From a checkpoint of a small image classifier: 40-pixel images.
Rows from block 4 of a small image classifier, named by matrix and row number. Rows with one number belong to one neuron. Each number is 500 + 40 x the weight over its row's rms, rounded and kept within 0 to 999. All counts start at 0. Numbers have three digits each.
After each neuron's rows are labels from the 100 images, of 14976, where the neuron reaches its highest value: "responds to" is what is common among them. Only what is clearly more common there than usual is listed. The data: stained colorectal tissue patches (NCT-CRC-HE-100K).
# fc1: MLP up (model.blocks.4.mlp.fc1.weight, 768x128), inputs 0-127
# fc2: MLP down (model.blocks.4.mlp.fc2.weight, 128x768, transposed), outputs 0-127

fc1.669:475464507529549512506459559476506516505601514545523531522526574490542497494486507456452494529549447515471554423482490529419530484482493509469501465418541473503495502494486465517537593561495540531515531403500504518531464577448498509534541513460500526520480560577512520488530505491538460538526446487415413490447591426507515530520487520535547605519555547473455481484560523532522473486521
fc2.669:538477489473540523553559471559560493502503512521479442518452471553492409465446499431489462516551493507466448483435514496525517455509453546497485461500493526445446504495613514514488442507489551500492486432518536480534517539404602537548396551472445483462539450439495473493534529538454440474556480481513439561517536491496493501497522530518563482448503460459460462523515482530470575540479
responds to: tissue: smooth muscle

fc1.767:489525479503474530489525505571648496471495500492508522493531558490540494506538485517487440530483551522508519502540507502528532492470413438467458482459565443485489529470466529498516462465445539467564514535446514487539505525556564532413467530473516543493542517518543517515504538552490467497468472410427490455455570593574521456473432447478500476538522473399505447453515487515439473500478
fc2.767:469512429455506493583480475456532452522545415561494522526464575541492568472443483493501531468512531545521508487498438437553542548473440436467542554457519531559447592506510483447513527509460560491438505516519467484485435585557481515566500486524468500523500539473516490489539519497490475584460480483408520484542509479455472518543518450509528462505492436398551531509546464489515487479545
responds to: tissue: cancer-associated stroma

fc1.93:532524494462526523487494460556450451536457552513528511431470486480489478570456513465492489483527455486525481501519554431479523603520443448411509560515563611495448444507549553525508500463436531505488489526510529531483465464456544473523451553526534494475542486503499545440491475500446541611433476520497538500417555500511408503538546547530484513536534517517522494427520479502531530542552
fc2.93:525506523497480514505522540497479487521443466508525573486506524594584550521509564504589547480443516503452536522542503507472469508533473513536575557478550552491502480472419503461488537490521485513503458529490485538488469475549506447478406534533477518584522494507433522462522492536503460546432460516403474481477537462483515539581414581468506504498499488551492499459469499573475621520485
responds to: tissue: lymphocytes

fc1.307:530498413459411493510490550493510545432465549503465519520535556534526512496508543509480453552571578555446506498441483465472467508467527492491499571534570494499550461424488545542542538486534536495500446506443516494547430576527533528481465522514477563536539512586514523447456463455530527546499539461468475485453483558478497466455453503518526471479555468452550485549507439563526533556582
fc2.307:482587499492518521515504477571523481546519425512530480459462495479482471512482554517428530499522516550479448466526592490561512540497457530486449566511545534448488474461549539611560504455433542511454469521489505502490532466449487562548487466498458549530537544505535533442500586546475417518501509486521550508506480557470459441521546567518526537531614524468500573501533467515558498494491
responds to: tissue: mucus

fc1.447:464507522441517581471495518488509483466525509492432531587533522534495519510504465481523447497442570546508494423549487534457430519467538516481449504499495486482548503461485515550511476494505507565521508496523462523559434462506430503464497472556498542488560467555550510480454622597492503562467539562496525527489495557491449574540472512437521528434452463527496525461472471467598480513423
fc2.447:501489587420468509542529491528519553475493474449466523545607465537543513607512506544484484488601525538386488493512503452529528467556532487546540516484412524532520496515504504526478488517497537541534464515470504533535522520541421475468499544467413522495597525534509524545508558565436537462482458549520480501476441475572445485523481473534569500492514517471540520505508496481564531483512
responds to: tissue: debris

fc1.613:570508479510568602511484510505502465546515465475509426497534510541560505511525499516542517436462491578479483499523586440511454501468549480456558490502475409507489455477525479489522572529495482447508429523434492525503532615470535508496525534517584540551457459444455438465445475518515517437599518548526525481533484464530559504533499490552533504529419494494494510442483480512499533528555
fc2.613:498502510496551591393509505477568523555485501497498468552496539470524482519529522441457548386472515476553540520492468526529470535441557517473555511448456496613435501498501510491461521458545505515508503507524472517486575493497496446500484557461484452589428452476486439534515505468549555516539505415493512473523524517444536432510549569467513440519558491511431539484525531503468549505481
responds to: tissue: lymphocytes

fc1.120:446605461418449474545481466548454452553535462528547460498529513508571524539564536524552440509494470491469528528465462509479504499539526500511444472487412472529485496459521483502503501542609534470580461467484528490458473449534446510559483559563498506437525511503528496575467461565499466436496516461595478487466482485497470521507498489480486534427436495509471478493513397500541531540471
fc2.120:497481492465485419566564483542517552461565543552562497509480507407479479543521468496479447486541507454559533504494499489493524496465508545414555501493554487504502470489511574538511442447445502490440485494420485513429445522483546454483511477527517523517470541547542478510416467439457553580519522527537503427506466530450515528535530503563462441487454505465532523487493383467579500489517
responds to: tissue: normal colon mucosa

fc1.752:491502554478547563504468524561523509457451517474485502456500508493483483562486593481539589540437454528491536469470474524550531516416514466489432549539472511588474529483465516500521529497563482438485484504539478467484543520445531456500513495407479602504466523530491524503468444548493505602509487555525500545531484523468473507504475461514477487558407557519508406495513469516557491566427
fc2.752:411530527508443510439502484490523530539448475498566445515593518440510412471467451456535484557455481492548561494527564500566489556590500529515511509458449430513463503476462496474530484518528540449523553525527483540464525535514540510495573457475522484453534482508538529535511556479531502387489490501457537444467475578423503508508523510509522494538505572520484534468421431522494515441534
responds to: tissue: mucus

fc1.686:355532514516500501461521469459459592483528518476486437542534535468517587483573573475552457450487457564475538548436443495514493482493457491460505529499514521487483469484500480453538501566436533469509533501515490542474531424502477506392559521464469520451631543477494507485505575477472527509491483492560447499477486503527475482512509541503477550518413493461521462486523515470520464507463
fc2.686:496457469478521457516471433477514452514524516480465537490463485465479469508498455506498461519514440474558446556534467501466503419555403468528452473528504508424499490539534529456556496483487474531526527511485466502499463601446556525540539495445514470541570545564548538605484518513444509468497566534469498509503541448553490487527440496546542485522500486607503460601522441555524445528523
responds to: tissue: smooth muscle

fc1.536:488532478575494481463475497598576441469522536550553518482464489551540563526472526539446425502487547490540451436486528498468504462522482523538396534436493580474451467486439506537540516444466482500526505502513527532497487528452519491485512516526545547527466518534585425506539524524437485511450479529484510469465522538453509461412487443447511538491544520471582510430560444465498481566497
fc2.536:435493623396436503569569495452493530456505417482452465491520461519525452471532541504457517436503471551567509516492456498587468453515551483453537518469453519423534490505498506440509569549532567464493470490452456484517502490528494457485496539498490509492505526534505473443513477552483463534449506488467496510415548532412535514510499493500529571509492459534507584501477442524552522545536
responds to: tissue: lymphocytes

fc1.658:446523483479360513538423629500493516474531503532506473494479573515538488474525529471495464503528518448510459538499519501503488488474444427485469508555476499505476519570498502517494512456520505538504465499546426530475464560528446502597555553457471479423489549542506512545446467479528558468477480470505507490574529540534541481522521497486520529528496539473580443440620517491486493445484
fc2.658:441520528530520399521421460481453528526529475494462440480467500454542547434492519486523524591494507511516509500480455517517495541481484466500456490475470522490472528503533529499485541560516537530458482569464539372499564503519568504473430456447488492541491412446531513486461502506582483501462434499435515518468471474493582446490480480453484537510462562469477565574489469525485596474470
responds to: tissue: tumour epithelium

fc1.455:513466554522546502491481484547539507488522501501523475505511510487535516466462497493474434476530480494538486514460531503605542532488492437417549483492526435561522487470500485518558510470504478512548493516472541519533512440394547486524538569510561546443500491458539448463497405533471529502343485541492544513491457489498469477507443499490585496520473508473504503469594451513578477583448
fc2.455:514513585484503519425564490503462457466555484526496532496549464499487582513534521464473517530510455455545539522566515446545446575447561431482528505493525489506566526572535488431536506535532507469541447476470535516566507480497436540529518432472470486510474522482425535463530508469549486505484431474550470412487451464435566519503593456455539482472479469511566476442519490488443475517459
responds to: tissue: lymphocytes

fc1.738:545477427514514525537465500609462517478504515462500510483440486498552470477538491555546474547499487522435433450466484521530463579499462516501476496486585514493480560498483564540514406505519509582537508579439507480485481508521452516485467551539480593531449466435559485487504588459431437550470475434480515475497508467571464464429467506463520514521472464466447483501533488499565477492527
fc2.738:487403554464454466574563499482416552523456485500544410538616483528492497495455489445515493495615523532552498483548516495505483524432466485415525475489504489477496555524465501478492569490441501513506467517499475502524435574482513576482440534503460474504547478475527529481536486630494469450439533526511499473511557537485497502495487478507504495478495448490460472461507498411532502452515
responds to: tissue: cancer-associated stroma; tissue: mucus

fc1.444:526509469521472530464442521475512494422574484490531432579533489520507450495474528553555518555463509514503496580503468528465499476495465514521425473431534521486509486513540514522507502477477513458515581539505498555554484496498595558553516557478431472489461501513478592477511544480481489462593571493510531493572575507484503584518491505476500563508479539503546417506481458473573421508423
fc2.444:482533560561591497487486458537519463494591446507467521523531512488541480536542544535550516561533441576513479462543501488521459571496556504477601475488456489507496522568526408463519424477481492487518482438485499489532523562498478463560541508510524545511524508534508479506481498516539463375511498495488490506481450491501512471455509504583517541511560588563424469497583461497453528529517
responds to: tissue: lymphocytes

fc1.296:465475453502478533492453584435474532423536441527496498480424542490537459509448474535497526529506505515454471489479475504525532551527489470451477501495501550508570588502519512461540547529473485459520417538487465499483594498479467565427529462424450481472544486425504469470533498449485453537468536513476513519482466433416427469584442478520506527610512474500532526504428480538478511525479
fc2.296:501490505443502522452536475476503464571520485445448450516446464531535542403525484498510542495519418474509488456435489589490494497535488481451594485479490512486532493517415519520542463449509506531513489508528439525481478507523494498426534511468500492479479513514449515461540484517553492399531503487498552458621465606496467483498399454532550502500513487577482409495466522437489484536494
responds to: tissue: adipose tissue

fc1.544:532592424473510522452556531518493495613508463486442485489526566507503484503475564571536453503478539482430528501436540482515504532435554518452510492477438507460494510504530538498519475474515530532525443411503544508520490531464546552507455457530457558603530466518452562517487469521504591454493524449487487522535509470444534520443555527548523585479557521522475511456522496488545453563494
fc2.544:515484526488512463520577499510543447418459532520447512486514628480507548467523508506496525467501559525511471489465503508464545496451560546476538538447516475422395436521509456486522524489526507559504528507468475480532458482447497495460520482507546473514575516438520529459505488504516505479475534425556419503456526477481525465528581427470472564433482573423543511514580554512500552541509
responds to: tissue: smooth muscle; tissue: debris

fc1.710:481481441492519567559380468544473480502502540471574468448482506522543566537521556510509465455532546498462569546551475545474501489520477425485535509526521497556521488452516426529435499423552483489499549529495573474526520502385483478508543509559435436495512497480445520493483513570498494502478520470541466513520475524422425555482552549469494464487466478497504567465423508483477512537459
fc2.710:515472515581480495525490507572522523571498485573484496503493527446552555542486500452524466543537480518467501554542380520576505500486467484427529472440531465546465467558526511550527464476547509509543520505445501430445528547473483509485485492445529445498554575456509500528532528531420376483519507493575467545484498498604483447494450531434546484497449470553484478482474497512488510502495
responds to: tissue: tumour epithelium

fc1.243:457455472512461542526504516512543529542600490506597499480479530494563490532509513493487545486562523543442478382572489506584495540555424531481513506493488466531521493499501501500528484537484497458491492507437484469494540515517525532449496480592424458552504491482524511497494568539483473518441528536499489504484512493439499500517553342485475475466550538534557483484527481603512474556457
fc2.243:478430492533436477445520529438566504454453486438486531455493460550472481506551501481465536521433436522564404538479528478558490543528534498462535543467504494428506509477472523471501542561561540509438481456530489499454536462521573576461543549453516494524454456505506504516536535531564539580446504508552460406578513495552575532480568511524522463483527515489472494421493482477492503496486
responds to: tissue: lymphocytes

fc1.208:509576507518555483506483495585511493561560476455456404480452544496554488475492505526473545558512498508509513492508550471473427481474462484526493428529489453508506493499523512494513496494570548445509464489541516527559473509523513541565503541495452488575491461495489435540460468599448515480556523477479418476480466577381495503517517557540525632470555495507493449493521511521482479433511
fc2.208:492522414566452525549559527469582458509601547499430497481592562451482526455493488432542498481500522433469497495507501579474515608490551535455503488475478559544488513505512531482531480478532549502494545559450493523446479444472563499443482458555539528570521502511453516518546463442483508462541464503503461486486507464503499502557607473461520481523489557460458516474477543523504554464491
responds to: tissue: adipose tissue

fc1.160:559498478540448487456515500501482441475448489425499489535431548507476497496440455505501542478523468522517542477485548527492535489533444509467483487459468491546528425573516469458493509472573527536528498471589547483470544460434497528509491497460501445464484458512504508478459503555519485480525516577474520572454452498518493533508555526402534545596379481495532532537503598575506463496427
fc2.160:444533509447439551531462488518505510447511460461559489448509459502493508457493522529531479502573454458492474487494561527468544400588516524503493529551541456458558439490608496494514477480494445528506535476521509436394522413513488510491476532520476528450489457521514537509466437441526515468486482477528579423544431476471429435490501488454569470493556499509556502566484529496525506544510
responds to: tissue: mucus; tissue: cancer-associated stroma

fc1.759:524517444486440507560450566469434500527614476557500473567464476511519518491527518498491513503514506527468523554509501471489467513511525467475579522510542470477454524426529481419572544539503551504533510498484515560491444489491484502460527452493528537562436583457485504484523532448522480493500581528456454457525560522399543443538558520557475562461502447463548483546443557473526529555519
fc2.759:487562543563508572477464501484543492529497509564462523479532502476517501525485389528439551476501565501488460476447501486529532536488525503527451487549510486487439530489467523464489537462455411552487445454541447537504456471433526483574477422451568558520491498527504466441443490557522452551499505556524464447536526572532540479489553466496498474541545527503476473407526558438549479440461
responds to: tissue: mucus

fc1.526:482500441487492521484478536526511490448530452474490491465510524489486511533501550492559486474460530516393484505555466493517528563506440485458471478513499453457425540490534503535508545488511418510486510531487555522502586507634518476500518505474608519536621528499559405538442469522535523474439469557546472497540449530491482458460494594515483543534480477509518526467538468487504428516467
fc2.526:458529475450468490486469459510480525492567503558486547528404452491496474544515502461492550539492510525533428534497487479529469519455529447396594460455502475543521472508444492482533583528478499538535519454424464491589488480510520457573511474519450448579485494428537527583490516497549444465474526532453462476432569505455504498511579493531491467478488588519497497492561481538517497508552
responds to: tissue: lymphocytes

fc1.503:517448511517483555487436515472510465573470484491545467505450528498490515499497472506530528498491526564522530481423504503542526522514429508495469500464506415481519434511545563472485525543491494491479500494405523578493488416592465488503463536499497509494519508477525463415466533453506492526476591575494557536543468471461500502479576608461585558549520504478531490483519551604530538541548
fc2.503:475482507469547563443506504549490501463511492517517557495507466489520414506481526514568500456494538528527454529431534526459526480456525497475585424473518509491537553462525466506538537509570476503493400495529440531543527527438366523539483422459428491504469513474549474523406549546547532526493510550415489485513463468543458489509494545539479495514470496510463516496575520452494567426515
responds to: tissue: lymphocytes

fc1.750:456521474493576507519508506475477515485472524548550532503521463513521431455537448571556501540526416451485583523551495568432526576513409429446495521469543486460511503544559481523496461445502480472474543465509503481484432504552470518475455506467490567455470585494579487571459485509506530473468561552476496483454512503508527507517476522564536585535478561499522480534549517580520480492567
fc2.750:515494515505559466501527524574510497556498471548467477434521456493542476513476494530517418503484486490473473505540451523486430461509490526510433518525492511510555591493521591547491540496438389364473449475459484571553539527449496458540578517513521509475503449440534477533474583513485481480492456492520390547454490495489457465499494488487508530500486456424497482484513529420519463490499
responds to: tissue: smooth muscle

fc1.316:546523412525491515526506494460457469477428467517495486507595438496569552496529467516480521459484460524526566494566511496401502419482516482576487511497437502495460540499513479428493501480499515578571474447495517501496502508546423544493495564508424520458452482538492441469478487428521482456516534522456453473505571531480533514392501432460496510471517550466511475523506454565464465429491
fc2.316:500447525469562458533462448501486470465544485460527589471623497475519579446483479552478539528517545421517469500488516556505478504476508483384480543542571479487495494451525480482484466491468533452483535441454510496459513534488519525554519499485568537457502511543537475442496528566479467454488521456535508581490514423552457493407607446498455488462540492525469531537462493523477506516493
responds to: tissue: lymphocytes

fc1.734:473535543513414515519412575494468520548534506514530554441452538538481460518503514474488521484489488472546473429488448471517515506528449458500522528518545476510489505528507503533479485488484544548470484519511417520550432506559503534516496449463510462401543433528506477474482400533521560566519550501481496472493455484442515615489535455444442571559466491470526462531583475542508489437443
fc2.734:451469487538543483501461471431567605530509551525504502542474546483534480546434552463536564494494471518492515518507454457484463554482538492459413458487506547511479534507541424503482504583490573510439546540556537424502480492502457499468460517576532495473482468441545517460534453465423456477528479511451502502511432522554584448430502505513522513497519556450492469566493430490556537490512
responds to: tissue: mucus; tissue: tumour epithelium

fc1.359:503475486483464534472533512549546534452515519452544488572523500501508491492557602503472419493502563556484530405585515465519552503522445452493521551472520509463558473491476540555502549412508512548491492557449488564524496468584491563481466472434504507507535573576531510509500604524523495486506493507543504443475491505549511565534419475438512472548485434462483463467531511485519524541530
fc2.359:542487459518511518535561451603518505535409468563497534539554472560561553506514494532483528555522497493502448518548468596529445559521426520525452512428513539506506522499504471440480489551469532537448464540512488507488562546518469476535512558458456463545480531531525473432379497552452533489455448487489548493518492479501472521507502419550541479557488519467485509584514493507538455460539
responds to: tissue: smooth muscle

fc1.108:566558471500539524499421473550526507492496489517491490493518527467508478554536519467470508398495470557517480460520504476573480502503467521505482526560545473558511493458603569455498548526440437481450517569435426461510566504456462498501487463508473576464518471497562494521421516584504422539543526552457538477442534465492456499575480517456496426492477500495521531538447481510516449569516
fc2.108:514532548438525481462468536488528493519489473507497476486535515560576482552504544437496537544501503535501515425519484433510525501503474573516519506499507452551461515468437578526480580480531525496541545530497482530475496519537526521511553552511487422576450520509459524571480560489490456473451484489460522479509438470445544460504429538417504449505540485557456421463478459607542493475392
responds to: tissue: adipose tissue

fc1.79:399501585479479539443521540523537476500488564482378508509568509491475505555559534479508452530505496578502482466524492584491502440496460525542472512421488496514532517530500538477464485521509491498493442485489474524522529467528521493548499527541509502539539533583474526460500541515504528562484562530447426520420530501464477561450412514430549512468509412455519427457551474493488466478458
fc2.79:455475547454481519532505440476526540443625471441440497493541518508560528550488492553450459502496508491525494455533502516494560521525480517471489508476432497433581509540486518469543480509467526440462469502456450494425468549604533491484621532482562506511480462533425501512520510535497589493546505518534507506417533470499512567512479411502514482477462517491434538481528483562467494483542
responds to: tissue: debris; tissue: smooth muscle

fc1.746:575460527493563584455477577509485531557532546519520485451470442542435536500504546446494476563514485463422498523541487482504384529539482475506469512545523488522525513528523477439485551420502501471487500490445456547430493475528509502414584486548496560502466464521461517500500443517602524556503517541524475571451500508524587510495437487524498495494515527468505511558481510460498413524467
fc2.746:451581513529561497566536468507454483522495489542526478491503495458562549508483498494514517524487476485528476511534557485503510542415540578507457477485440516519541537475457477498470426481546504474519416457524507485519533498501596410481500505513544469485530493466565480540516504456566542493439501474518516564550525533459547456482459581579521503557496480493578539461409459606460536464473
responds to: tissue: normal colon mucosa

fc1.659:434478448554488578436527450493501485478462584535423522513543511563533539490423523422549456536578535520535499460564516418528470490513483545491512571464491493517516555452451477499540506518479515501496487504470428561505499457489502566462512410585472537529472460477445517442557491533532455494502505432479470533475516461413497506502431502499473518475580477499507472504456529463540484489462
fc2.659:514506552541489525522533489506499508500553452427405495487547457452530538405520478535406453438525516539523502496552427505522521461510463480431453440441514518550482510507542509520478504522445469453497416501565488535536541489522560397489581492505497439530447508498533478524522467481506441486515466555476454582519537463484491538488492428555507507538492515513505500512504459386560482529498
responds to: tissue: smooth muscle

fc1.385:515494468485438555521452524482506499473468493477517440490584513542530581450531532508511459459518522545501567687582467465459507488447480510509558533526551500523532489472536494500517465485486538519506505543478518493515462549487526506486532552554449527540426472529526496485482501552497521528523484574399465507479498508498521471461486497517520507439430518500545543505489519493623430556517
fc2.385:538569482485537568563469513501513502461510454516558573521519550462509483524517436536440494498520532489544475548523456481554470488468491529531547494502537463484534544472518517448487486442443481514506476492574432503492536575459439437512534530464657544545556496531502542549521531541454460471492489427590479515519530441467472515445539546512521502458532569535488563449538518498500524526472
responds to: tissue: smooth muscle